A small sound classifier, trained from scratch: activation relu.
Rows from block 3 of a small sound classifier, named by matrix and row number. Rows with one number within an expert belong to one neuron, the router's apart. Each number is 200 + 40 x the weight over its row's rms, rounded and kept within 0 to 999. All counts start at 0.
Before each expert's rows are labels from the 100 clips, of 14976, where the router gives the expert most weight on average: "responds to" is what is common among them. Only what is clearly more common there than usual is listed. The data: read English sentences (LibriTTS-R). In brackets: how many of the 100.
# router: router (model.blocks.3.mlp.router.weight, 64x192, trained with AdamW), inputs 96-191
# up: expert up (model.blocks.3.mlp.up, 64x192x192), inputs 96-191
# down: expert down (model.blocks.3.mlp.down, 64x192x192, transposed), outputs 96-191

# expert 42
responds to: voice: male (100)
router.42,214,205,190,216,248,231,227,251,184,204,165,254,213,199,275,128,222,227,255,161,228,234,276,203,162,275,213,148,211,197,205,152,235,151,187,178,155,205,194,193,234,197,228,134,293,222,204,230,212,198,182,254,149,211,256,160,235,182,162,228,157,239,178,226,231,179,213,186,186,212,176,221,261,277,244,251,172,169,237,187,212,217,216,138,226,176,197,249,180,225,150,223,220,286,234,176
up.0,243,137,155,221,271,206,220,241,242,272,185,204,212,188,211,198,127,200,219,183,194,264,179,198,203,214,193,220,201,182,211,94,232,175,229,198,212,228,213,208,248,164,223,208,203,237,196,190,218,221,244,158,253,147,275,108,240,216,230,226,213,195,320,196,204,214,195,193,161,221,184,207,143,253,218,244,201,217,243,154,216,229,151,272,229,220,185,188,120,201,178,185,264,121,188,171
down.0,101,259,203,177,154,234,201,129,202,207,175,127,126,182,242,223,209,196,243,222,222,188,238,195,224,164,197,188,129,182,223,282,165,204,268,271,184,172,274,161,209,171,248,158,160,225,211,227,208,166,221,219,242,263,253,241,166,198,221,265,166,186,192,215,164,147,130,191,177,228,276,139,284,131,238,196,217,204,190,198,236,114,208,213,167,222,173,165,198,201,238,224,178,187,251,272
up.1,150,214,160,219,234,296,208,238,204,186,208,184,179,204,231,206,290,261,204,214,206,204,232,235,193,183,163,212,208,193,166,221,168,215,116,223,135,219,199,244,189,221,179,221,209,207,173,206,221,168,181,163,252,229,204,206,184,147,173,195,228,252,240,198,257,282,248,233,210,162,174,168,211,127,171,252,188,208,308,222,164,264,176,92,158,280,198,212,140,157,108,252,206,206,188,222
down.1,236,185,306,202,206,115,168,229,245,187,191,189,159,165,228,197,187,246,189,168,144,231,264,127,214,226,217,287,211,245,229,217,215,189,275,177,218,253,191,268,171,176,172,241,182,197,191,178,179,204,148,255,164,165,148,160,238,177,274,201,199,193,216,197,191,192,185,115,209,262,248,248,199,145,189,196,140,180,203,139,172,210,160,197,212,277,226,223,121,107,203,197,239,180,171,123
up.2,192,150,258,208,192,248,182,256,221,167,235,197,222,175,211,143,230,170,193,168,267,245,283,236,213,268,217,151,223,194,221,263,221,207,244,150,205,238,247,231,168,265,166,222,248,182,181,121,188,193,219,226,210,169,164,198,170,248,159,154,271,150,223,168,194,188,178,130,132,88,121,141,241,197,202,242,254,116,158,142,191,169,182,177,222,161,241,229,125,229,102,199,273,155,164,183
down.2,158,254,170,200,218,207,175,246,215,210,221,232,204,222,168,167,254,241,206,217,167,161,126,240,209,232,194,173,199,200,193,163,316,217,320,255,191,193,259,177,77,214,208,183,190,219,207,168,167,177,175,173,155,190,190,224,267,209,176,228,193,182,165,170,193,145,224,101,234,177,228,184,206,153,145,171,193,232,257,178,206,192,202,270,209,188,200,163,243,151,226,239,201,156,139,220

# expert 50
responds to: voice: female (100)
router.50,193,274,142,146,186,155,181,110,145,184,255,164,172,207,156,206,202,180,171,139,188,260,194,147,226,200,203,187,134,229,206,256,116,157,188,238,248,208,160,221,206,195,195,282,176,211,240,180,262,212,136,221,243,220,160,201,240,244,242,212,273,218,169,221,207,219,254,191,227,235,226,212,149,147,222,182,176,281,136,142,160,237,166,279,206,253,194,210,170,240,216,255,216,176,181,242
up.0,167,170,178,170,147,240,178,162,253,235,231,171,208,146,240,164,153,209,153,145,147,169,241,172,134,224,181,185,232,165,241,201,191,135,292,315,225,240,211,176,177,222,209,275,167,313,185,175,268,319,272,274,195,193,158,183,218,305,275,216,179,259,151,186,191,184,190,160,210,268,227,185,220,197,329,221,168,221,259,277,245,274,116,166,190,267,160,190,203,187,246,157,248,208,226,223
down.0,223,240,208,182,266,211,295,156,209,179,205,232,232,166,147,199,210,218,240,256,203,196,193,230,182,144,132,202,166,192,209,228,123,185,218,157,219,226,219,287,230,207,214,98,184,247,255,246,170,114,159,192,192,109,269,225,198,116,188,151,278,190,231,241,281,243,127,204,226,233,158,202,170,156,172,262,124,165,247,131,215,265,206,131,169,230,191,218,238,173,184,260,250,225,176,231
up.1,173,188,194,247,265,200,164,241,111,173,215,248,189,137,213,139,63,193,250,241,178,216,231,199,243,231,192,122,219,223,179,195,200,223,206,197,169,260,214,189,150,190,158,181,180,207,216,213,223,256,179,252,134,273,255,182,295,188,189,172,217,147,139,95,180,204,106,220,212,173,266,135,269,227,217,179,217,311,202,128,284,224,167,150,250,178,197,307,184,167,128,187,215,186,229,168
down.1,156,258,156,153,213,197,215,195,268,241,242,217,138,206,273,190,197,224,245,208,214,134,149,218,187,256,115,185,214,170,216,235,169,215,275,208,158,227,215,182,222,176,162,189,198,157,118,200,113,249,209,219,189,231,226,189,271,175,248,204,233,167,170,221,185,191,206,140,299,219,246,227,242,162,188,253,239,219,194,204,213,173,139,70,227,232,164,179,206,124,187,229,200,242,236,152
up.2,186,196,210,121,192,139,183,173,189,198,205,209,248,222,169,184,196,233,126,227,269,198,120,207,174,237,218,201,202,246,192,158,243,200,204,210,187,264,201,200,232,146,72,221,221,216,166,203,220,220,199,184,201,190,183,160,176,252,191,216,157,243,147,243,227,245,168,254,164,213,138,198,252,244,167,265,238,195,198,212,229,183,161,133,198,285,180,192,220,232,198,207,219,229,250,157
down.2,202,214,175,214,242,194,267,108,197,219,151,162,261,213,166,233,236,205,200,176,180,167,276,168,208,185,234,197,210,170,176,237,222,209,181,166,153,174,176,218,133,233,264,174,226,248,193,120,208,192,257,220,225,177,205,207,270,199,255,158,140,167,292,224,232,162,221,257,209,150,249,197,229,157,269,197,190,173,294,142,194,242,227,193,251,172,144,227,235,165,196,204,197,252,160,188

# expert 38
responds to: voice: male (100)
router.38,156,234,126,143,145,180,205,198,188,231,310,126,233,176,82,185,215,235,167,204,261,227,217,197,176,145,202,224,192,265,196,210,189,181,177,208,207,197,252,217,149,211,183,267,177,214,238,245,244,214,190,111,189,214,191,216,192,276,246,241,201,234,205,213,192,132,247,236,187,246,223,196,98,162,237,188,217,127,252,217,227,215,197,270,217,239,225,113,247,250,194,211,177,186,221,190
up.0,228,189,254,237,248,187,176,172,203,159,223,239,209,208,191,246,172,181,169,177,215,224,245,169,196,133,229,133,230,256,234,226,198,207,234,200,178,149,231,202,207,221,168,260,229,155,228,252,121,184,136,187,156,180,172,220,191,78,215,219,121,188,124,215,179,231,215,234,176,136,202,216,215,251,169,162,204,206,148,195,188,167,279,202,179,221,142,228,161,203,257,220,197,134,211,175
down.0,173,194,221,175,192,220,174,198,215,258,218,245,182,207,169,204,232,150,190,258,205,92,193,248,230,245,192,156,243,179,225,175,274,221,179,228,184,246,191,220,220,191,220,232,242,123,153,243,258,279,199,189,247,148,176,183,203,167,175,173,156,170,224,232,264,170,180,145,132,171,169,153,231,156,170,164,261,265,206,196,159,148,273,236,267,204,158,149,214,206,156,147,131,210,221,216
up.1,185,190,292,233,184,218,183,187,209,217,168,181,158,234,257,258,210,243,257,91,145,262,183,197,141,294,204,169,225,207,175,211,254,143,140,241,161,217,148,175,181,177,180,192,219,229,199,209,200,275,211,165,203,242,191,218,305,238,222,313,239,248,213,213,209,221,172,214,187,198,190,211,162,176,147,143,214,129,264,187,275,131,166,229,176,194,256,171,189,172,196,168,94,220,152,170
down.1,226,174,186,247,192,188,273,225,224,175,213,177,206,91,208,158,101,264,138,241,231,170,230,216,223,274,219,238,184,159,172,194,210,234,201,225,174,219,172,262,186,174,233,210,233,186,221,190,142,138,224,155,251,190,230,175,170,206,198,78,195,190,200,158,276,205,261,205,196,271,205,204,155,264,259,165,129,271,184,199,207,198,155,208,235,212,195,231,176,236,235,178,183,241,159,266
up.2,252,123,209,124,151,269,209,216,232,238,222,222,222,219,185,208,183,217,223,237,208,228,193,189,198,180,189,309,174,174,204,295,278,232,221,198,234,152,231,213,188,226,115,208,202,132,188,203,189,144,179,160,242,206,225,208,191,289,179,209,189,195,194,206,92,260,209,180,223,194,124,213,217,256,244,154,180,144,170,204,151,218,220,155,211,165,243,203,150,199,142,162,189,139,111,155
down.2,190,262,193,202,221,201,176,241,217,192,156,203,187,272,194,191,170,160,211,227,251,228,229,156,254,203,182,142,276,239,152,151,235,212,254,202,276,192,286,195,123,206,170,198,210,212,223,133,171,199,193,234,196,199,128,238,191,232,161,287,176,242,184,158,180,193,192,225,230,135,232,252,154,164,139,149,245,257,224,185,187,223,222,241,104,143,229,223,159,177,140,192,259,209,138,195

# expert 11
responds to: voice: female (100)
router.11,267,214,218,162,189,139,173,135,167,112,224,185,120,208,176,169,192,203,196,183,118,205,202,138,203,205,163,197,197,166,189,245,146,191,212,208,226,231,157,218,182,226,153,246,158,213,259,175,207,176,152,273,239,231,194,254,230,240,274,155,235,227,155,145,218,212,282,224,208,237,220,243,165,171,199,198,172,246,149,164,155,175,176,270,229,196,199,206,211,220,209,248,238,154,222,273
up.0,119,277,263,156,173,221,249,184,313,210,191,245,179,175,207,204,204,240,249,209,261,215,154,190,122,237,160,180,246,212,174,181,159,218,196,114,204,256,306,215,215,200,139,210,207,305,179,207,176,200,221,196,214,290,205,251,165,201,176,272,202,253,202,207,122,218,221,186,182,239,201,220,147,250,198,128,216,246,231,228,216,244,212,230,224,208,181,287,165,207,223,199,168,198,235,233
down.0,180,171,240,162,169,218,266,230,217,131,231,191,214,187,194,235,210,230,204,300,271,219,208,253,241,196,250,202,200,277,155,194,218,138,187,172,155,241,218,191,229,238,187,206,107,254,163,181,121,187,265,198,223,164,231,250,105,251,243,212,267,215,267,175,201,204,211,173,217,201,206,214,204,191,136,221,216,197,219,190,208,267,145,123,206,224,210,137,173,239,190,202,171,118,215,168
up.1,170,165,213,254,206,231,165,192,196,189,218,209,188,227,184,150,127,211,215,194,167,205,207,159,72,182,213,202,183,221,190,209,282,235,230,235,277,201,153,177,262,184,206,185,239,164,187,199,208,235,252,209,151,268,144,226,234,161,233,282,234,137,170,226,205,181,150,266,202,217,246,197,273,205,204,173,201,235,108,222,111,214,202,194,234,101,223,209,230,176,267,328,148,193,77,221
down.1,167,194,144,202,199,144,227,250,201,215,203,218,183,249,180,189,176,210,217,211,272,257,149,217,243,146,133,205,236,215,219,146,258,173,190,146,158,225,183,150,195,204,240,194,177,208,200,187,276,164,157,131,200,204,260,101,213,135,189,163,205,248,236,246,196,229,267,225,245,164,266,235,249,204,210,249,252,213,196,169,165,219,232,159,212,242,243,207,171,231,211,245,190,190,153,241
up.2,235,169,213,169,208,188,218,222,237,233,188,192,165,203,191,242,323,205,223,248,122,173,210,221,226,235,176,169,130,147,233,215,274,148,103,138,186,199,121,240,170,211,213,148,225,257,183,228,207,183,198,170,177,212,213,211,170,272,158,144,174,203,189,192,223,164,223,210,228,257,177,234,194,211,247,205,240,306,238,174,286,153,199,251,50,212,231,197,191,208,213,251,212,207,242,287
down.2,214,211,200,231,231,221,179,172,207,153,239,245,204,234,217,257,189,280,226,166,195,200,275,193,161,184,307,222,201,185,200,236,229,228,197,201,172,189,193,239,160,241,167,175,213,139,228,185,145,195,192,177,153,249,157,246,141,236,209,151,178,213,165,248,265,198,156,217,219,183,203,231,181,203,157,168,165,240,241,218,206,238,166,185,190,246,227,196,187,184,181,227,202,239,183,277