A small sound classifier, trained from scratch.
Training: normuon at rate 0.002, 15100 steps, held-out accuracy 99%.
Data: trained on read English sentences (LibriTTS-R), 15625 training examples, 123.7 epochs.
Rows from block 3 of a small sound classifier, named by matrix and row number. Rows with one number within an expert belong to one neuron, the router's apart. Each number is 50 + 15 x the weight over its row's rms, rounded and kept within 0 to 99. All counts start at 0.
Before each expert's rows are labels from the 100 clips, of 14976, where the router gives the expert most weight on average: "responds to" is what is common among them. Only what is clearly more common there than usual is listed. The data: read English sentences (LibriTTS-R).
# router: router (model.blocks.3.mlp.router.weight, 64x192, trained with AdamW), inputs 96-191
# up: expert up (model.blocks.3.mlp.up, 64x192x192), inputs 96-191
# down: expert down (model.blocks.3.mlp.down, 64x192x192, transposed), outputs 96-191

# expert 44
responds to: voice: male
router.44:47 55 50 64 48 74 67 48 76 53 34 70 53 48 58 60 43 40 77 37 79 73 72 33 46 76 57 55 39 76 33 41 68 74 50 51 24 64 69 64 63 68 53 54 59 63 43 48 39 74 44 38 70 53 17 43 62 25 53 47 21 56 65 61 60 43 25 31 32 37 49 50 59 65 36 42 47 72 20 80 77 62 58 30 47 44 59 72 02 42 62 29 34 35 64 50
up.14:50 08 61 61 87 26 47 56 43 34 50 32 16 57 51 65 58 52 55 34 53 42 31 58 57 39 60 56 72 60 54 27 36 53 38 22 38 35 48 40 48 46 54 52 35 39 50 57 64 53 41 59 48 40 38 46 62 47 42 32 54 55 27 72 22 45 54 43 64 40 29 24 48 55 34 40 45 47 72 32 38 65 61 38 53 62 79 32 53 29 48 67 61 54 59 64
down.14:59 40 84 24 55 44 37 54 52 39 52 28 50 54 43 39 22 40 39 81 61 41 60 71 48 57 60 66 47 33 44 47 56 42 47 67 58 49 39 53 50 67 41 51 64 62 47 36 76 66 46 71 27 33 61 25 31 56 63 61 48 43 55 81 41 64 38 55 64 57 68 50 58 40 30 56 55 72 60 49 41 45 44 41 64 26 42 99 53 58 54 45 17 65 46 25
up.15:51 51 52 33 48 39 58 50 61 55 51 39 62 22 63 47 72 36 52 62 61 66 71 50 64 46 37 42 34 39 41 30 70 80 35 42 53 56 56 59 42 66 55 70 70 47 33 44 40 20 55 41 59 28 66 53 44 38 46 58 41 39 45 27 41 62 34 60 47 20 49 42 48 65 40 57 48 39 71 56 40 28 64 72 67 56 54 40 39 55 85 76 26 27 68 72
down.15:48 58 68 82 34 51 37 35 52 60 42 51 36 49 64 46 53 28 51 51 63 56 82 44 63 48 41 66 53 62 34 34 69 27 66 52 52 52 38 49 58 46 50 44 72 27 60 36 50 68 73 42 65 70 80 52 28 66 57 67 52 57 67 46 40 53 50 33 69 49 59 74 92 47 59 46 58 57 40 60 54 71 37 66 61 72 27 45 40 93 54 42 70 45 43 40
up.16:73 83 54 62 78 30 61 63 33 50 32 41 45 44 53 36 61 43 52 63 40 54 70 52 52 25 60 70 54 54 68 62 57 41 61 71 30 34 56 65 47 42 34 42 79 45 45 42 82 31 60 63 51 42 53 60 39 53 77 58 71 62 31 49 36 42 53 36 48 22 60 37 57 81 50 42 24 57 33 68 79 49 57 68 46 43 59 68 59 41 58 21 66 45 44 51
down.16:44 74 59 32 52 37 32 66 47 60 21 22 68 49 67 48 34 17 36 61 77 45 59 49 83 52 55 58 42 29 52 58 48 53 53 52 56 60 66 29 75 70 59 55 71 38 64 35 61 47 31 60 36 76 68 38 38 41 45 52 50 66 58 65 31 37 74 59 65 62 42 25 51 35 61 54 38 27 81 31 59 36 53 47 41 24 48 28 57 48 57 47 74 55 34 64

# expert 57
responds to: voice: female
router.57:46 74 45 39 45 20 54 36 27 47 38 56 79 78 68 25 54 47 34 41 26 50 51 36 28 70 53 29 34 57 38 57 56 44 53 47 62 28 24 41 46 76 49 49 37 43 61 36 48 46 43 63 55 66 29 53 64 67 67 50 74 60 55 36 48 74 72 27 53 46 65 22 66 60 53 41 44 60 42 45 45 43 41 69 44 16 61 61 50 60 20 64 57 26 60 56
up.12:22 42 55 35 30 44 29 74 59 17 39 40 58 69 64 37 17 54 58 13 54 58 55 69 40 49 36 34 44 58 48 47 56 57 29 58 46 28 34 31 27 31 36 46 40 42 52 67 68 50 21 27 51 41 70 41 60 31 48 54 34 65 41 64 61 56 41 38 40 26 65 44 49 57 51 25 53 41 56 47 38 59 56 23 59 60 54 29 23 40 45 70 30 53 48 49
down.12:49 42 61 57 29 47 51 54 76 89 42 39 60 44 44 60 55 48 39 45 55 85 60 57 63 39 45 45 52 60 30 58 40 50 24 15 45 68 26 51 63 49 94 73 52 28 40 37 82 86 36 48 55 50 40 64 51 51 46 35 52 69 66 08 50 48 19 62 40 69 44 47 56 50 58 37 57 66 31 59 37 69 65 46 64 58 58 51 48 48 66 52 52 56 34 40
up.13:61 48 37 72 31 61 33 29 70 25 34 72 43 40 48 72 42 48 55 31 41 51 42 67 38 41 48 61 34 68 42 80 65 29 30 83 50 37 07 51 51 30 45 27 56 38 46 45 56 82 55 20 54 52 62 57 43 74 58 51 63 27 54 50 52 74 43 31 66 48 62 66 46 44 41 45 37 66 52 64 51 52 43 40 58 61 34 32 22 97 15 61 34 31 57 62
down.13:52 51 77 67 42 20 55 60 70 54 43 76 55 72 62 55 09 52 34 54 75 47 42 26 49 78 46 75 55 44 34 68 68 41 45 16 51 70 64 34 50 45 66 73 35 38 32 42 45 30 35 37 39 53 09 59 76 64 28 47 65 54 39 31 52 49 53 57 60 76 61 43 58 76 47 61 37 67 38 40 33 64 46 62 61 72 42 64 50 59 63 42 38 38 41 55
up.14:61 41 44 54 36 49 49 40 73 43 58 44 58 58 48 69 48 70 53 71 22 46 43 42 51 39 37 57 66 38 45 45 87 57 21 29 27 22 63 50 46 45 47 59 43 38 42 43 60 54 55 44 47 41 67 36 49 53 24 28 38 65 52 52 61 37 34 83 53 32 66 57 49 74 57 34 46 78 66 28 64 00 57 30 39 31 40 53 73 72 38 54 46 36 32 45
down.14:59 57 55 60 48 56 34 42 51 36 37 16 17 66 39 34 34 57 44 39 77 45 38 55 30 61 41 71 53 52 49 40 45 50 44 77 58 70 40 68 62 44 45 38 30 37 60 72 52 57 46 22 58 70 19 20 60 70 49 45 64 45 33 55 58 69 61 41 49 64 47 41 27 50 53 53 48 50 73 59 52 64 52 72 37 52 37 64 52 70 62 46 61 76 44 75

# expert 10
responds to: voice: male
router.10:47 58 54 36 61 44 50 59 38 46 67 24 49 46 32 38 40 64 30 61 33 37 50 37 53 34 45 58 70 41 58 57 45 45 28 36 49 43 38 51 30 44 48 80 31 62 78 61 46 59 45 54 55 58 46 52 32 61 77 51 59 60 33 44 65 54 79 73 59 81 59 60 36 17 44 42 48 42 62 45 48 32 57 89 27 32 53 30 82 68 62 75 64 40 64 60
up.12:65 66 55 40 64 45 57 07 51 58 48 56 60 55 66 36 75 54 46 39 60 62 50 35 59 51 56 20 27 44 58 50 41 71 29 48 24 64 67 41 49 42 56 25 36 54 50 41 59 68 60 37 48 69 64 54 73 77 76 57 55 55 43 44 34 63 00 58 67 65 41 45 42 47 52 29 42 20 67 67 50 91 39 35 06 28 50 63 52 52 55 63 46 53 25 26
down.12:49 67 37 45 80 40 66 37 31 45 50 60 56 56 37 32 63 58 40 32 65 34 62 41 33 16 43 84 47 38 44 35 82 45 73 66 75 53 42 76 47 71 40 67 64 29 66 36 54 20 58 56 65 62 45 56 53 51 33 55 41 54 37 64 69 30 37 53 59 47 68 61 39 21 77 89 56 52 51 25 48 40 38 48 18 31 30 42 59 63 66 00 40 58 51 56
up.13:37 51 65 32 59 37 60 75 43 58 41 63 49 39 62 51 23 46 44 57 73 60 48 61 69 51 42 64 38 66 62 76 66 64 68 35 61 65 35 61 50 54 40 52 56 38 53 53 61 55 49 32 35 49 43 42 54 22 48 52 65 25 54 55 98 54 34 63 59 43 35 32 38 66 61 60 49 20 12 38 46 17 35 50 98 60 40 37 47 65 50 78 67 40 36 50
down.13:59 74 41 57 27 52 61 65 43 36 38 51 56 51 36 50 47 25 24 17 64 29 36 10 35 53 43 47 56 51 54 30 45 36 19 35 48 42 47 27 73 50 37 50 52 33 60 64 57 79 99 64 32 52 59 65 41 57 64 43 77 51 35 24 60 63 32 63 56 59 51 75 61 57 52 62 42 38 59 74 74 39 42 27 34 43 51 34 75 47 61 55 37 46 44 83
up.14:56 62 39 53 63 33 59 67 44 23 46 21 49 47 77 24 69 43 46 48 52 83 60 43 27 62 29 48 47 50 33 47 41 71 51 59 45 60 85 39 33 44 59 35 59 37 50 66 51 67 78 37 49 45 65 58 60 88 75 54 60 52 77 56 51 35 74 75 51 57 42 13 54 45 45 42 67 37 48 58 46 39 44 49 76 15 37 48 21 46 50 60 56 32 57 52
down.14:51 67 61 36 68 56 29 36 53 74 54 30 48 39 42 27 54 57 56 38 60 26 54 52 35 44 18 39 25 57 63 55 25 62 32 45 62 66 48 49 30 50 57 49 59 59 45 37 52 62 17 45 59 34 58 40 20 48 77 40 27 61 51 69 10 65 21 43 63 22 55 69 58 57 54 54 32 62 70 37 86 48 57 46 49 42 29 54 62 43 56 61 62 50 45 55

# expert 50
responds to: voice: female
router.50:47 78 28 30 45 33 43 16 29 44 71 37 40 52 34 52 51 43 39 27 45 72 48 30 60 50 51 45 25 61 52 71 18 34 45 64 68 53 35 58 52 48 48 81 41 54 65 43 73 55 26 58 66 57 35 51 65 67 66 55 77 57 38 58 53 57 70 47 60 63 60 55 31 30 58 43 41 80 26 28 35 64 37 79 52 70 48 54 39 65 56 71 56 41 43 66
up.8:50 59 64 58 63 78 66 99 46 54 24 38 47 40 43 38 74 59 39 36 41 70 39 49 19 52 41 50 44 46 47 60 82 57 31 99 41 48 53 38 51 74 53 58 50 77 50 52 48 55 48 46 39 33 49 55 59 45 38 41 48 71 77 47 33 64 53 29 81 52 44 76 57 53 32 81 67 73 43 34 53 38 79 19 53 45 68 23 56 50 50 58 46 42 14 47
down.8:41 51 78 32 35 64 35 58 64 33 60 45 46 52 74 52 69 73 58 53 41 74 65 37 44 55 52 71 67 45 41 74 54 41 29 52 38 66 65 78 36 51 73 65 39 54 49 58 15 49 44 64 43 44 34 55 63 60 34 54 46 29 47 73 48 32 37 39 59 50 36 67 45 51 64 31 37 05 37 37 24 34 53 41 80 49 59 36 33 63 52 74 22 33 56 70
up.9:53 53 60 72 55 54 47 23 45 59 67 45 45 70 27 66 80 45 31 46 37 63 65 42 57 65 52 29 46 52 53 57 71 47 69 59 48 66 65 47 56 52 41 45 54 34 67 45 43 27 37 32 29 55 24 75 27 74 59 69 42 45 25 50 74 39 65 41 52 54 35 48 51 25 43 50 49 48 58 47 59 40 59 39 54 28 66 17 67 47 66 16 55 65 44 47
down.9:60 64 31 38 52 55 47 57 48 41 54 45 41 52 52 59 83 71 35 40 46 62 73 52 47 45 55 46 40 34 47 12 45 31 37 41 67 26 55 75 59 62 37 89 44 55 49 43 58 59 74 33 52 48 58 58 34 39 52 72 22 44 67 47 41 40 56 61 40 50 42 65 38 61 60 54 33 58 67 48 59 74 57 75 41 59 57 37 74 47 39 52 57 25 45 50
up.10:29 98 42 59 68 49 60 25 47 36 62 37 46 63 51 22 49 56 42 85 48 66 77 40 43 32 57 54 45 46 49 33 49 34 49 60 41 40 43 38 58 40 24 41 22 60 46 48 67 51 47 84 58 77 68 18 63 52 50 37 52 58 40 84 63 42 24 21 35 51 46 41 53 52 61 37 37 42 54 44 57 39 46 52 38 45 31 62 51 58 51 22 64 51 51 40
down.10:44 39 50 53 50 53 50 37 55 49 60 46 44 31 59 50 49 58 40 84 55 63 27 50 55 64 37 46 48 63 67 66 70 15 46 67 57 94 24 66 67 62 54 28 35 35 43 46 49 49 58 62 51 84 73 53 42 48 41 35 49 34 28 24 54 41 61 51 54 68 35 67 68 28 60 49 51 26 34 62 53 51 77 30 54 56 47 57 64 45 41 59 50 38 66 29